{"model": "image VQ-VAE", "dataset": "regions of photos with short descriptions (Visual Genome)", "train_examples": 203450, "image_size": 64, "crop_scale_min": 0.7, "horizontal_flip": true, "bottleneck": "vq", "downsampling_factor": 8, "encoder_arch": "vit", "encoder_norm": "layernorm", "encoder_norm_position": "pre", "encoder_activation": "swiglu", "encoder_mlp_ratio": 3, "encoder_head_dim": 32, "encoder_fused_qkv": false, "encoder_bias": "qkv", "encoder_qk_norm": false, "encoder_parallel_block": false, "encoder_inner_norm": false, "encoder_moe": "top_k", "encoder_num_experts": 8, "encoder_moe_every": 2, "encoder_expert_mlp_ratio": 2, "encoder_experts_per_token": 2, "encoder_shared_expert": false, "encoder_patch_size": [8, 8], "encoder_conv_stem": false, "encoder_layers": 8, "encoder_width": 192, "encoder_positions": "learned", "loss": "l1", "latent_channels": 4, "decoder_norm": "batchnorm", "decoder_activation": "elu", "decoder_widths": [32, 32, 64, 128], "decoder_blocks_per_level": 2, "decoder_block": "basic", "decoder_attention": true, "decoder_upsampling": "pixel_shuffle", "codebook_size": 256, "residual_init": "scaled_by_depth", "optimizer": "muon", "muon_scale": "match_rms_adamw", "learning_rate": 0.0052, "momentum": 0.95, "nesterov": true, "orthogonalizer": "newton_schulz_5", "adamw_lr_other_params": 0.0011, "max_grad_norm": 1.0, "l1_shrink": 0.01, "max_steps": 4500, "batch_size": 64, "epochs": 1.4, "lr_schedule": "cosine", "final_lr_fraction": 0.1, "warmup_steps": 220, "weight_decay": 0.1, "adamw_weight_decay_other_params": 0.05}
Rows from block 6 of the encoder of a small image VQ-VAE, named by matrix and row number. Rows with one number belong to one neuron. Each number is 50 + 10 x the weight over its row's rms, rounded and kept within 0 to 99. All counts start at 0.
Before each neuron's rows are labels from the 100 images, of 14976, where the neuron reaches its largest size: "patch colour" is the nearest of a few named colours to the mean colour under the peak; "peak at" is the part of the image that holds the peak. Only what is clearly more common there than usual is listed. The data: regions of photos with short descriptions (Visual Genome).
# gate: MLP gate (encoder.blocks.6.mlp.gate.weight, 576x192), inputs 0-191
# fc1: MLP up (encoder.blocks.6.mlp.fc1.weight, 576x192), inputs 0-191
# fc2: MLP down (encoder.blocks.6.mlp.fc2.weight, 192x576, transposed), outputs 0-191

patch colour: black
peak at: middle left
gate.482:55 49 45 71 48 45 22 38 54 49 38 50 52 41 35 50 51 52 28 49 42 53 26 47 58 56 44 55 50 55 60 41 52 54 60 58 50 48 30 61 43 78 26 38 45 50 47 49 51 50 44 53 52 50 61 29 59 52 52 46 51 42 47 59 50 47 53 35 55 48 54 53 50 50 50 51 77 50 48 50 50 74 47 49 45 50 53 54 49 46 28 51 42 56 50 56 58 46 35 48 50 51 48 51 49 53 50 45 04 37 62 52 50 50 62 49 48 52 45 80 32 42 62 49 57 61 51 50 46 50 48 53 62 61 56 56 50 51 51 50 62 57 47 51 39 42 83 64 51 50 35 48 60 47 53 56 35 65 43 56 42 50 42 48 49 52 51 51 50 51 50 43 45 63 60 50 52 46 56 67 49 28 82 61 66 49 50 50 50 53 46 60
fc1.482:47 50 48 62 50 50 40 49 65 62 39 39 47 47 52 54 50 68 33 69 50 51 48 50 49 50 34 52 70 49 50 41 51 38 70 34 74 47 30 52 48 57 40 54 54 39 50 46 41 51 49 40 25 47 51 55 53 64 62 49 51 39 51 30 33 50 49 49 49 40 51 40 49 53 49 52 65 52 50 50 33 42 42 43 50 51 67 66 63 42 51 53 49 50 50 50 49 51 45 65 52 33 49 62 63 51 52 50 53 42 79 48 46 50 50 48 57 72 70 53 35 50 73 48 68 47 45 51 60 49 48 41 61 52 64 49 44 51 64 48 51 51 47 49 49 59 51 32 73 55 49 50 50 44 26 49 51 52 49 25 42 40 45 50 43 75 56 55 47 30 51 41 64 54 47 46 52 39 47 64 74 50 49 62 50 53 49 79 54 48 33 53
fc2.482:44 49 45 62 55 45 46 47 65 54 50 49 49 57 47 54 50 68 57 55 58 52 54 50 51 49 45 44 43 51 54 50 59 50 68 51 50 49 56 50 45 50 32 54 58 44 55 53 43 45 42 51 44 46 49 50 50 53 48 39 38 50 51 51 40 74 50 51 13 50 51 42 49 52 60 55 48 47 49 65 59 53 50 37 62 40 66 42 36 50 50 77 51 49 50 46 51 51 42 51 55 52 42 54 50 48 45 48 46 54 55 45 67 45 49 49 56 50 77 47 41 29 46 57 46 50 42 51 41 15 55 29 54 48 67 49 50 50 50 63 48 56 61 50 50 43 50 27 62 62 74 49 39 49 23 53 51 44 76 45 50 28 49 50 51 52 54 54 49 53 41 54 31 69 52 55 64 26 56 51 50 64 47 49 37 51 49 52 58 49 60 04

patch colour: grey
peak at: top left
gate.123:48 61 35 41 56 56 74 46 51 49 44 62 63 50 50 52 37 50 51 43 50 50 52 49 76 50 50 50 64 50 50 50 50 50 52 50 50 49 50 50 50 50 50 50 50 58 51 50 50 51 50 51 55 54 50 50 50 50 66 48 50 51 50 45 54 50 50 50 55 50 39 48 53 41 60 87 50 51 36 43 49 50 42 50 50 50 44 63 38 50 50 50 41 55 54 89 50 52 49 50 64 37 45 50 49 50 54 50 77 49 50 50 45 51 45 59 50 50 50 51 50 28 50 43 50 75 50 55 45 49 50 42 57 50 57 50 47 50 33 21 55 50 46 44 50 50 50 06 39 51 51 67 99 49 56 49 49 43 50 68 50 44 42 50 50 41 49 46 50 70 42 50 50 50 49 49 50 50 49 42 54 56 61 50 55 28 59 50 74 23 50 51
fc1.123:86 60 50 51 37 50 64 50 09 49 52 50 57 50 50 40 50 50 62 54 26 47 49 50 57 50 50 50 75 50 61 70 50 48 24 50 50 50 50 50 50 50 09 50 50 44 50 45 97 45 50 62 58 50 55 34 50 50 64 50 46 50 50 50 48 50 50 12 50 50 46 52 48 44 50 76 43 40 51 50 50 51 26 50 53 50 50 44 48 54 58 58 50 50 59 41 48 50 56 50 46 50 46 52 49 65 67 50 60 50 46 52 50 50 40 50 41 50 40 55 49 50 50 50 45 48 44 50 58 50 50 47 50 50 50 50 50 45 50 50 50 50 50 56 50 45 58 37 78 61 50 50 50 50 53 63 67 56 50 49 55 56 50 58 62 50 76 50 49 50 50 50 34 50 51 29 47 50 51 50 50 50 51 37 50 50 50 52 50 60 44 37
fc2.123:79 50 50 50 50 74 50 58 50 36 50 48 71 70 50 50 50 49 50 50 47 56 50 55 43 50 52 44 51 50 50 59 51 45 16 50 52 48 50 47 50 54 49 50 50 42 47 46 71 50 39 50 50 50 50 50 50 50 50 55 50 50 34 50 50 50 50 50 50 50 48 49 50 28 32 52 50 64 58 50 50 50 77 34 50 50 55 50 35 88 58 72 50 47 45 36 50 50 55 49 50 46 50 50 49 50 69 57 50 50 50 49 50 48 50 81 60 51 50 40 89 50 50 57 52 50 33 36 50 64 50 50 42 50 50 50 50 50 50 50 50 50 50 50 51 42 50 47 99 50 50 50 50 44 50 28 45 50 61 53 50 50 51 51 50 51 50 50 50 51 50 46 57 51 51 33 51 54 51 50 63 42 50 61 62 50 50 50 50 50 49 50

patch colour: pink
peak at: bottom right
gate.490:41 69 46 52 43 52 37 48 50 47 50 29 40 40 78 55 50 44 42 50 39 45 40 41 47 57 41 60 42 59 41 42 44 48 40 45 59 50 55 48 45 48 47 44 48 47 48 52 61 55 42 47 50 53 49 39 29 66 55 54 47 33 44 31 33 52 44 54 43 46 75 47 40 36 57 50 54 59 54 39 47 52 58 57 51 65 34 42 48 62 45 45 60 62 70 58 84 57 43 49 50 47 51 55 53 60 40 63 47 51 51 61 44 40 45 44 64 49 32 32 41 46 47 33 45 78 48 51 76 52 43 46 51 35 52 50 70 68 51 56 63 46 49 59 54 37 52 51 55 48 59 32 46 56 46 48 48 30 52 61 69 57 60 81 50 53 49 47 44 45 45 53 63 51 66 38 61 56 63 50 48 66 50 48 65 39 50 57 44 51 34 50
fc1.490:54 23 61 42 43 49 44 52 44 39 56 51 35 48 38 52 66 50 49 39 41 52 65 41 42 36 39 43 60 38 44 49 50 49 51 61 45 30 40 48 42 65 56 66 59 55 38 52 71 39 42 48 55 40 60 52 62 46 41 44 45 62 41 48 49 40 59 41 68 34 47 59 49 55 49 34 46 48 50 58 52 69 52 44 52 53 42 50 57 53 52 49 49 42 32 51 46 59 51 52 42 41 49 41 52 35 49 50 48 53 45 54 50 44 75 52 50 44 33 66 44 55 52 46 51 51 62 81 51 76 56 57 57 63 74 50 46 46 36 58 26 58 59 53 40 48 58 48 56 46 55 57 55 42 40 60 50 36 50 48 67 85 52 60 50 56 56 71 52 45 52 66 65 46 62 51 29 44 50 33 37 38 46 36 47 58 56 51 55 54 51 69
fc2.490:67 48 50 47 49 51 61 72 46 39 70 57 50 54 23 48 78 60 70 53 45 49 54 52 48 49 50 49 49 49 57 50 49 63 26 37 54 50 44 55 44 55 50 52 78 69 58 41 51 51 46 36 33 49 44 46 49 48 43 56 43 49 59 49 63 51 57 43 36 38 39 52 51 55 42 57 59 30 46 62 42 47 48 32 39 52 50 46 37 48 55 49 48 42 35 55 50 53 46 37 62 73 74 67 49 35 36 48 61 49 39 47 56 73 56 49 38 30 45 49 49 64 48 49 51 29 32 58 51 60 51 40 43 51 43 63 46 58 32 64 45 61 39 47 58 63 53 49 56 52 50 55 63 46 51 54 59 52 35 63 50 41 54 51 51 83 59 39 46 44 49 51 51 35 53 66 47 68 45 62 45 50 48 51 32 47 43 41 51 55 50 48

patch colour: brown
peak at: middle right
gate.31:62 32 54 43 25 64 50 52 58 46 53 53 42 56 50 49 45 27 44 50 70 52 46 50 53 66 50 50 50 26 49 50 49 51 51 47 47 52 40 41 63 47 50 47 55 32 60 38 51 56 49 58 44 42 33 53 49 47 45 58 54 67 53 58 38 51 59 47 58 59 64 46 47 51 51 60 44 48 51 53 53 50 67 72 76 56 47 50 46 52 78 56 42 47 45 54 34 51 49 32 51 44 50 49 45 63 52 45 52 51 50 41 23 59 47 22 46 59 51 49 72 64 63 52 51 49 44 47 39 68 39 38 62 56 37 30 46 52 50 52 37 42 78 41 75 29 49 52 56 50 50 41 51 48 62 30 50 53 60 49 54 54 59 40 55 63 50 55 52 56 49 50 48 56 56 50 17 57 51 43 49 47 60 59 69 36 47 40 47 45 40 55
fc1.31:50 87 49 56 48 49 48 40 53 48 51 50 48 45 35 45 42 61 47 64 36 49 50 50 55 51 47 48 49 56 99 48 58 38 44 65 35 49 43 56 49 42 33 43 62 52 37 51 46 52 38 46 54 55 44 41 52 63 45 40 50 41 59 50 45 64 57 49 47 49 35 51 51 49 59 54 66 40 50 51 26 46 43 53 74 37 35 45 54 51 67 44 31 63 40 53 49 55 33 63 49 45 64 52 50 47 51 43 51 51 48 42 68 50 45 76 51 34 59 59 52 52 52 52 38 46 60 58 50 34 49 36 49 51 45 48 46 38 50 50 54 45 52 43 38 42 48 50 57 49 56 69 51 70 70 57 49 49 48 29 49 53 50 67 35 48 36 81 56 44 49 53 50 48 59 51 45 59 39 51 64 40 59 51 49 49 65 49 70 46 53 48
fc2.31:53 48 64 31 35 49 36 51 52 40 30 54 53 51 47 34 46 49 49 48 44 46 54 82 43 44 56 34 60 35 60 56 62 40 45 48 48 52 55 49 59 50 53 62 40 49 50 58 51 53 49 48 51 52 47 50 30 35 50 42 50 51 28 49 64 53 55 53 46 49 53 50 56 54 38 40 40 55 49 46 50 74 32 76 50 41 56 50 52 53 49 71 95 47 31 47 48 58 69 58 61 39 39 49 51 49 47 54 67 50 49 16 55 61 51 52 64 63 35 38 65 57 45 47 46 47 78 65 53 63 43 52 55 48 54 50 45 42 47 51 56 56 57 58 53 48 47 59 51 49 69 52 50 69 50 53 52 48 42 48 46 45 52 47 55 46 43 31 49 40 59 43 51 44 63 50 57 46 45 51 54 46 50 56 53 70 50 37 50 41 65 39

patch colour: brown
peak at: middle left
gate.471:47 42 46 63 51 56 53 57 44 41 66 57 51 57 65 45 46 55 63 54 48 50 48 20 36 59 65 53 51 49 69 49 61 46 61 60 50 52 59 85 36 46 42 64 68 50 45 34 62 46 47 65 47 47 76 39 43 47 51 53 55 46 47 47 26 50 65 54 48 43 45 51 53 51 51 42 52 51 37 52 66 55 52 33 43 49 50 52 50 49 45 30 32 40 49 49 50 44 49 63 56 73 52 46 52 50 47 48 51 50 24 48 62 50 54 48 44 50 53 69 44 55 50 45 42 77 50 56 51 49 63 56 45 58 50 52 45 52 58 59 53 53 53 45 62 31 33 43 67 68 57 51 42 34 50 46 60 38 47 54 45 52 21 49 45 40 51 36 53 47 41 40 30 46 65 23 60 68 53 51 48 42 68 48 51 40 49 37 56 51 45 49
fc1.471:56 50 59 42 49 55 58 46 53 69 57 55 50 44 58 52 62 58 62 30 47 51 44 35 43 24 50 42 43 59 51 38 53 74 56 55 42 51 29 28 58 56 84 50 54 52 50 60 52 60 50 54 53 50 45 51 50 43 44 36 59 48 62 56 50 44 51 55 48 47 70 58 48 42 50 40 30 49 47 54 47 50 56 49 53 47 43 57 50 46 70 60 51 44 50 55 49 26 55 58 49 58 79 48 44 50 43 48 49 42 41 50 44 42 77 45 35 50 43 62 50 50 57 25 54 59 51 76 40 50 57 62 41 50 31 52 49 54 52 71 42 50 46 49 39 43 43 50 50 37 49 43 48 43 46 51 47 47 52 68 38 45 20 46 39 67 73 47 57 37 34 42 49 63 50 49 51 57 76 59 42 53 49 40 47 48 44 55 51 52 40 39
fc2.471:43 51 54 36 54 48 60 58 61 43 49 62 57 50 47 45 55 51 69 42 46 47 51 63 50 26 50 56 40 54 58 51 54 81 42 52 49 50 56 41 50 58 50 48 50 47 49 53 48 26 54 31 59 51 73 62 53 51 50 43 57 44 53 32 60 59 49 48 51 49 48 59 40 38 40 34 49 41 51 54 44 62 70 47 58 46 50 54 29 52 55 49 50 60 55 53 47 49 55 45 47 47 52 46 33 46 47 50 51 47 54 61 30 48 49 45 53 55 24 48 56 63 47 52 57 35 51 86 50 48 50 76 35 36 43 68 51 48 73 64 29 47 52 52 49 56 49 53 40 47 49 44 48 53 50 17 63 35 52 52 30 48 50 40 50 49 52 67 49 44 54 50 52 49 48 66 46 42 44 61 43 43 50 55 46 69 51 50 79 51 45 27

patch colour: grey
peak at: top centre
gate.545:43 42 47 50 48 40 46 14 36 37 39 58 47 53 68 55 50 49 45 47 56 61 65 56 55 50 41 66 31 39 49 56 57 39 39 42 50 50 29 52 47 44 43 38 37 52 48 45 55 50 42 54 50 54 57 52 46 68 42 45 42 56 63 48 50 62 52 35 69 51 32 50 55 51 68 52 44 48 57 49 52 33 46 51 56 49 49 49 52 50 53 50 06 50 47 56 51 44 59 51 53 27 48 56 51 48 34 63 44 51 51 52 50 52 57 55 42 50 42 46 50 58 50 43 48 63 50 52 61 42 50 18 22 46 50 71 58 50 50 54 50 46 43 54 49 60 43 49 50 58 49 71 46 47 51 50 66 63 81 77 49 61 41 50 35 50 57 50 35 53 50 54 30 70 60 37 49 40 56 49 51 47 53 60 44 47 51 50 50 63 51 54
fc1.545:50 51 47 51 68 53 53 49 43 31 52 55 47 46 38 47 65 74 45 59 28 48 55 54 39 50 47 50 65 45 49 55 66 52 42 57 35 51 50 47 50 66 53 59 49 40 46 52 47 58 47 48 63 32 50 52 55 42 43 39 44 57 50 41 46 64 50 39 73 50 47 19 54 50 54 72 46 50 56 58 56 44 26 53 56 39 49 51 47 48 83 50 31 51 36 64 52 55 49 50 52 37 37 45 42 68 54 52 46 55 27 48 51 48 53 73 48 49 53 50 38 56 48 55 48 56 49 47 49 46 49 38 53 55 65 49 51 48 51 38 53 42 52 61 53 35 39 30 64 46 89 50 59 62 27 51 49 62 41 49 47 40 66 52 43 54 53 38 45 51 57 50 53 45 56 53 84 48 47 54 47 58 39 47 65 50 43 38 60 46 58 46
fc2.545:51 49 51 49 54 50 45 42 51 35 54 51 51 44 53 57 50 64 49 55 13 51 32 50 29 50 50 48 60 52 30 55 50 50 53 52 47 48 51 45 49 69 43 62 44 43 44 35 74 51 47 50 52 28 50 47 55 58 32 64 64 50 50 45 50 53 44 35 69 62 47 36 50 43 48 50 52 62 46 59 60 47 50 77 41 58 62 53 68 25 50 56 42 49 49 47 38 58 42 50 40 61 59 50 50 62 66 58 50 50 51 55 58 49 64 63 57 42 52 45 24 53 51 51 49 47 27 45 51 60 58 50 61 52 51 56 51 53 48 47 22 50 36 51 49 54 32 47 40 51 54 48 41 32 49 47 43 49 39 51 34 47 55 34 69 39 35 48 54 53 50 57 51 72 58 22 69 49 53 50 50 51 46 57 61 64 47 50 41 61 70 67

patch colour: grey
peak at: top centre
gate.107:42 55 38 63 50 54 35 60 59 51 66 46 61 50 50 53 37 66 20 49 59 49 50 57 42 34 49 53 77 53 50 48 37 57 72 48 67 58 49 51 34 55 50 47 50 45 56 67 44 56 49 41 50 47 66 48 46 49 52 38 52 52 48 39 41 47 48 45 45 34 46 46 49 52 49 61 48 42 35 53 46 50 58 73 36 40 42 51 63 39 41 41 45 51 49 62 51 53 50 73 42 66 29 49 50 68 50 46 49 73 49 42 45 53 50 53 48 62 54 42 46 36 52 59 49 46 75 47 48 52 59 54 51 43 50 36 61 40 53 23 51 46 51 60 58 51 50 09 56 45 31 49 49 44 55 57 54 47 41 52 38 55 50 53 45 56 65 49 45 41 48 49 38 52 70 48 45 28 51 51 55 58 47 63 51 65 41 51 49 55 50 83
fc1.107:51 48 25 19 38 49 51 51 64 47 39 49 46 50 56 38 42 66 49 67 53 59 47 48 57 50 33 48 51 54 35 49 40 43 51 54 43 35 53 67 47 51 50 41 48 57 50 47 34 51 67 48 49 49 51 53 33 82 42 49 48 50 51 32 52 50 57 40 52 49 56 39 53 69 41 51 53 58 39 41 50 49 46 28 62 54 47 30 47 56 54 41 54 38 52 51 51 49 54 47 51 40 63 63 57 49 42 66 52 55 66 55 51 41 46 49 57 54 43 50 38 54 48 52 45 54 40 55 47 83 26 26 51 69 67 62 24 44 36 48 50 50 56 53 49 54 48 38 56 49 38 50 82 51 51 57 55 47 66 45 50 41 62 51 55 47 51 52 63 66 68 40 42 59 48 59 38 48 48 52 56 50 51 49 52 46 64 31 55 45 63 35
fc2.107:52 48 27 35 55 54 59 48 61 45 47 45 49 59 52 60 50 63 60 62 47 45 30 37 51 39 44 22 55 49 50 68 50 28 51 56 39 73 44 50 50 50 50 50 58 52 53 57 56 65 51 50 55 59 52 53 46 74 66 33 47 59 51 54 48 49 47 57 52 61 53 38 51 55 34 41 42 38 36 53 59 50 49 36 60 54 57 27 34 60 46 74 49 45 62 41 45 51 55 40 55 51 64 57 67 50 40 67 63 66 74 48 59 44 44 48 44 48 54 51 32 42 50 45 42 46 50 50 50 72 26 39 52 45 55 49 51 44 41 62 43 56 54 40 48 49 45 51 61 41 40 54 67 46 63 58 39 47 49 47 50 26 73 47 47 57 50 45 18 52 52 46 38 53 62 48 48 49 50 55 34 51 33 57 47 60 50 28 59 47 57 45

patch colour: grey
peak at: middle right; bottom right
gate.314:50 50 50 50 50 50 14 50 50 72 50 44 50 50 50 50 50 50 50 50 50 52 50 50 50 50 50 50 50 50 63 50 50 50 50 50 50 50 40 50 43 50 50 50 50 50 50 50 50 50 50 20 50 50 50 97 50 99 50 50 50 50 50 50 50 50 50 50 50 50 50 50 50 85 50 50 50 50 50 50 50 86 43 50 54 50 50 48 50 50 50 50 50 50 50 50 50 50 50 50 50 50 50 50 50 50 50 50 50 50 50 50 50 50 40 50 50 50 50 59 50 50 50 50 50 18 50 50 50 50 50 50 50 50 50 50 50 50 50 38 50 50 50 50 50 50 50 50 50 50 50 50 50 50 50 50 50 50 58 50 14 50 50 50 50 50 50 50 75 50 50 50 50 66 50 50 50 49 50 50 50 50 50 70 90 58 50 50 50 50 50 21
fc1.314:50 50 50 50 50 50 50 50 50 50 50 50 50 50 50 50 50 50 50 50 39 50 50 50 50 50 50 50 50 50 50 50 50 50 50 50 50 50 50 50 50 50 50 50 50 45 50 50 50 46 50 50 50 50 50 50 50 50 50 50 50 50 50 50 50 50 50 50 50 50 50 50 50 50 23 50 50 50 50 50 50 50 50 50 50 50 50 50 50 50 50 71 50 50 50 50 50 50 50 26 50 50 50 50 50 50 50 50 50 50 50 50 50 50 50 50 50 50 50 50 50 50 50 50 55 50 45 50 50 50 50 50 50 50 50 50 50 50 50 50 50 50 50 50 00 50 50 50 50 50 50 50 50 50 50 50 50 50 50 50 83 50 50 50 50 50 50 50 50 50 50 50 50 50 50 50 50 50 50 50 50 50 50 50 50 50 00 50 50 50 50 50
fc2.314:50 50 50 50 50 50 50 50 50 50 50 99 50 50 50 50 50 50 50 50 50 50 50 50 50 50 50 50 50 50 00 50 50 50 50 50 50 50 50 50 50 50 50 50 50 50 50 50 50 50 50 50 50 50 50 50 50 25 50 50 50 50 50 50 50 50 50 50 50 50 50 50 50 50 50 50 50 50 50 50 50 50 50 50 50 50 50 50 50 50 50 50 50 50 50 50 15 50 50 50 50 50 50 22 50 50 50 50 50 50 50 50 50 80 50 50 50 50 50 50 50 50 50 50 50 50 50 50 50 50 50 99 50 50 50 50 50 50 50 50 50 50 50 50 50 50 50 50 50 50 50 50 50 50 50 50 50 50 50 45 50 50 50 50 50 50 50 50 50 16 50 50 50 50 50 50 50 50 50 50 50 50 50 50 12 50 50 50 50 50 50 50

patch colour: pink
peak at: bottom right
gate.94:50 42 44 50 56 49 47 51 42 50 51 49 53 50 58 67 43 49 42 50 50 42 43 45 50 50 55 66 49 51 48 42 55 47 50 52 50 38 41 40 34 50 60 50 49 52 50 81 50 48 52 55 48 50 57 45 43 50 51 41 51 58 39 46 52 46 50 49 52 47 50 52 48 51 45 45 50 50 51 44 50 53 42 87 72 49 60 47 55 57 50 83 49 53 50 72 33 49 72 50 49 48 49 51 59 56 66 48 40 52 50 44 50 48 63 94 50 54 49 40 60 50 56 41 52 12 42 56 48 50 52 48 54 50 50 51 52 74 50 62 46 51 58 47 14 50 35 51 50 39 54 32 87 50 38 52 59 55 50 62 50 53 48 50 58 27 53 59 66 50 50 50 51 52 50 50 50 31 45 49 50 53 48 52 39 48 62 50 50 50 48 28
fc1.94:55 04 49 07 46 52 36 45 43 32 50 49 50 45 45 50 43 50 57 46 38 50 53 80 50 46 56 47 50 58 50 38 39 49 50 53 51 51 38 52 53 49 52 45 38 49 39 44 58 42 50 33 37 48 63 34 37 66 53 64 71 49 50 51 51 46 48 50 57 65 52 45 47 53 55 56 56 50 50 50 44 50 47 31 45 49 31 50 51 53 37 53 54 47 71 46 48 60 52 39 50 53 51 53 41 65 51 72 20 60 55 48 46 52 46 50 50 53 68 51 51 84 51 53 47 46 48 40 67 50 50 44 70 69 47 54 52 50 45 36 62 52 50 39 52 49 50 50 62 46 49 60 40 50 50 48 50 53 51 40 49 36 63 46 65 55 50 67 54 62 50 49 50 43 53 72 51 53 62 70 50 62 51 50 50 35 52 50 46 50 50 50
fc2.94:50 38 42 50 78 50 49 50 44 50 58 39 49 46 58 57 23 47 49 49 49 50 47 54 50 23 49 48 49 51 56 50 49 51 50 41 49 51 18 50 50 49 50 50 50 51 51 50 54 50 49 49 64 49 50 50 45 50 48 50 79 74 50 51 50 50 47 51 49 50 50 49 54 54 50 80 50 22 49 42 50 51 22 40 50 46 52 50 50 68 50 50 64 44 51 51 50 63 50 48 49 46 48 50 60 52 50 42 49 49 44 52 74 35 48 48 35 53 58 71 17 49 59 47 32 41 62 44 64 46 50 48 68 50 36 51 50 51 22 51 69 51 49 50 75 48 50 43 60 48 51 50 56 76 51 62 58 57 48 51 53 52 51 25 49 50 49 47 52 50 50 50 51 49 47 48 91 53 49 50 48 50 50 48 50 55 50 51 45 57 51 34

patch colour: brown
peak at: middle left
gate.557:45 51 67 50 47 67 51 34 49 49 58 50 48 45 48 45 52 38 49 48 39 49 48 53 31 47 59 41 48 29 32 52 49 60 49 48 73 50 61 50 41 46 54 37 57 31 51 60 71 44 48 45 48 58 52 48 27 52 49 33 58 43 53 60 53 60 35 66 57 41 72 48 39 41 47 48 57 61 49 21 48 35 70 50 45 62 45 39 40 62 62 56 39 54 54 60 51 52 67 38 57 46 56 60 48 29 18 39 66 52 57 54 49 47 45 37 52 48 64 43 50 50 52 53 49 53 54 51 57 65 52 55 48 49 27 32 45 51 39 43 57 56 64 49 70 58 45 63 73 52 47 48 56 51 32 31 71 60 59 56 45 48 61 41 33 42 38 42 50 50 59 51 64 55 49 56 59 44 53 51 47 68 62 34 49 48 49 47 49 42 56 53
fc1.557:54 55 50 54 54 59 60 48 48 53 32 51 46 57 45 44 33 65 50 56 50 53 37 53 38 47 54 38 39 44 70 47 41 45 53 61 71 58 62 79 52 19 53 41 58 35 49 39 47 49 55 63 65 61 48 53 46 51 62 42 62 30 49 40 73 53 19 51 28 46 52 61 44 36 46 44 61 49 42 50 41 39 49 54 57 54 58 28 47 51 35 53 32 53 52 50 63 49 52 48 63 57 50 41 40 52 48 52 42 60 58 50 61 44 58 26 41 48 57 38 55 49 54 54 40 57 50 57 58 31 63 38 48 55 45 44 53 53 50 38 52 48 23 48 50 63 46 53 58 64 61 62 50 52 30 62 52 49 49 49 63 48 52 40 34 53 49 34 36 65 60 48 50 47 54 37 76 50 45 64 44 53 68 43 53 57 40 60 53 41 50 47
fc2.557:36 49 59 49 61 53 49 56 61 52 33 52 62 40 43 59 29 44 56 49 47 59 47 34 35 55 32 49 52 68 73 50 50 40 44 49 59 41 42 49 47 46 56 55 52 36 50 50 34 50 52 50 40 57 46 46 48 65 29 68 75 47 52 29 57 54 48 51 26 49 57 49 59 55 51 44 50 44 56 65 40 51 33 79 48 67 58 52 49 51 51 60 59 49 49 49 47 19 37 40 58 44 52 49 62 59 52 70 47 53 42 44 56 51 53 38 48 48 57 32 63 58 45 60 41 54 62 53 38 48 80 51 32 46 57 37 47 49 29 57 49 50 49 46 53 44 58 57 58 45 57 52 48 57 53 75 51 45 34 45 61 41 43 50 45 47 44 61 42 49 48 47 45 43 58 40 56 42 54 57 57 21 53 49 77 48 58 47 60 34 52 58

patch colour: black
peak at: top right
gate.180:55 66 50 46 34 56 49 48 51 50 52 37 50 36 50 50 60 51 47 47 56 45 45 55 50 49 45 59 48 49 50 43 48 57 46 49 80 55 45 53 27 47 42 41 52 43 42 50 51 48 49 48 61 30 33 47 71 37 51 62 53 48 48 48 45 49 49 50 44 50 50 66 60 45 54 73 69 49 50 34 23 37 48 41 57 74 45 61 53 38 59 90 48 45 53 67 41 53 45 50 47 77 32 61 49 55 43 56 49 43 40 70 38 47 49 43 45 42 55 54 54 51 49 50 45 49 67 56 59 56 35 48 41 51 42 50 44 46 51 51 50 50 47 59 53 50 65 50 53 51 53 55 50 33 61 38 55 51 35 50 44 34 50 79 52 58 68 46 43 48 51 59 40 67 50 49 61 46 27 50 74 44 56 46 40 76 63 62 43 45 51 51
fc1.180:48 49 47 65 49 48 13 39 53 71 54 33 50 50 63 50 51 72 59 37 51 52 33 45 53 45 49 26 42 62 52 49 45 52 50 32 55 51 50 50 46 50 43 47 36 45 28 52 49 50 48 70 59 54 11 50 51 59 19 37 52 49 52 49 68 48 50 50 76 58 51 54 26 48 50 49 65 59 46 45 48 48 45 44 40 50 48 49 69 47 46 63 62 58 52 54 42 50 42 64 71 51 54 54 48 39 54 51 55 33 68 52 53 50 59 52 39 38 52 48 50 56 51 42 64 65 48 63 50 56 50 51 50 49 56 50 49 50 56 50 54 50 43 64 76 49 52 54 40 46 27 54 59 45 49 49 45 51 50 61 38 31 49 49 50 76 49 34 53 35 44 36 39 52 44 53 50 46 49 53 53 49 51 56 46 61 51 49 44 65 50 49
fc2.180:49 50 48 54 85 60 31 44 51 51 34 49 52 63 50 50 49 49 55 48 29 53 40 54 54 31 51 56 39 70 51 52 52 49 54 51 66 49 49 48 52 54 35 50 66 55 50 50 50 60 49 43 51 66 35 48 30 55 43 09 42 50 54 52 46 46 55 64 43 56 54 47 50 43 51 49 50 52 64 52 52 48 50 50 45 48 51 65 56 51 60 43 53 51 38 39 72 52 50 45 50 61 51 50 54 49 42 57 66 53 50 54 52 80 48 75 40 51 65 42 33 50 54 48 50 41 51 50 49 35 48 52 51 30 38 64 49 68 49 50 49 55 49 56 50 48 50 49 53 35 50 59 48 47 47 48 50 36 50 51 45 46 86 49 45 39 54 50 64 69 41 17 49 52 47 61 49 62 51 62 29 55 25 50 34 47 51 50 50 49 62 47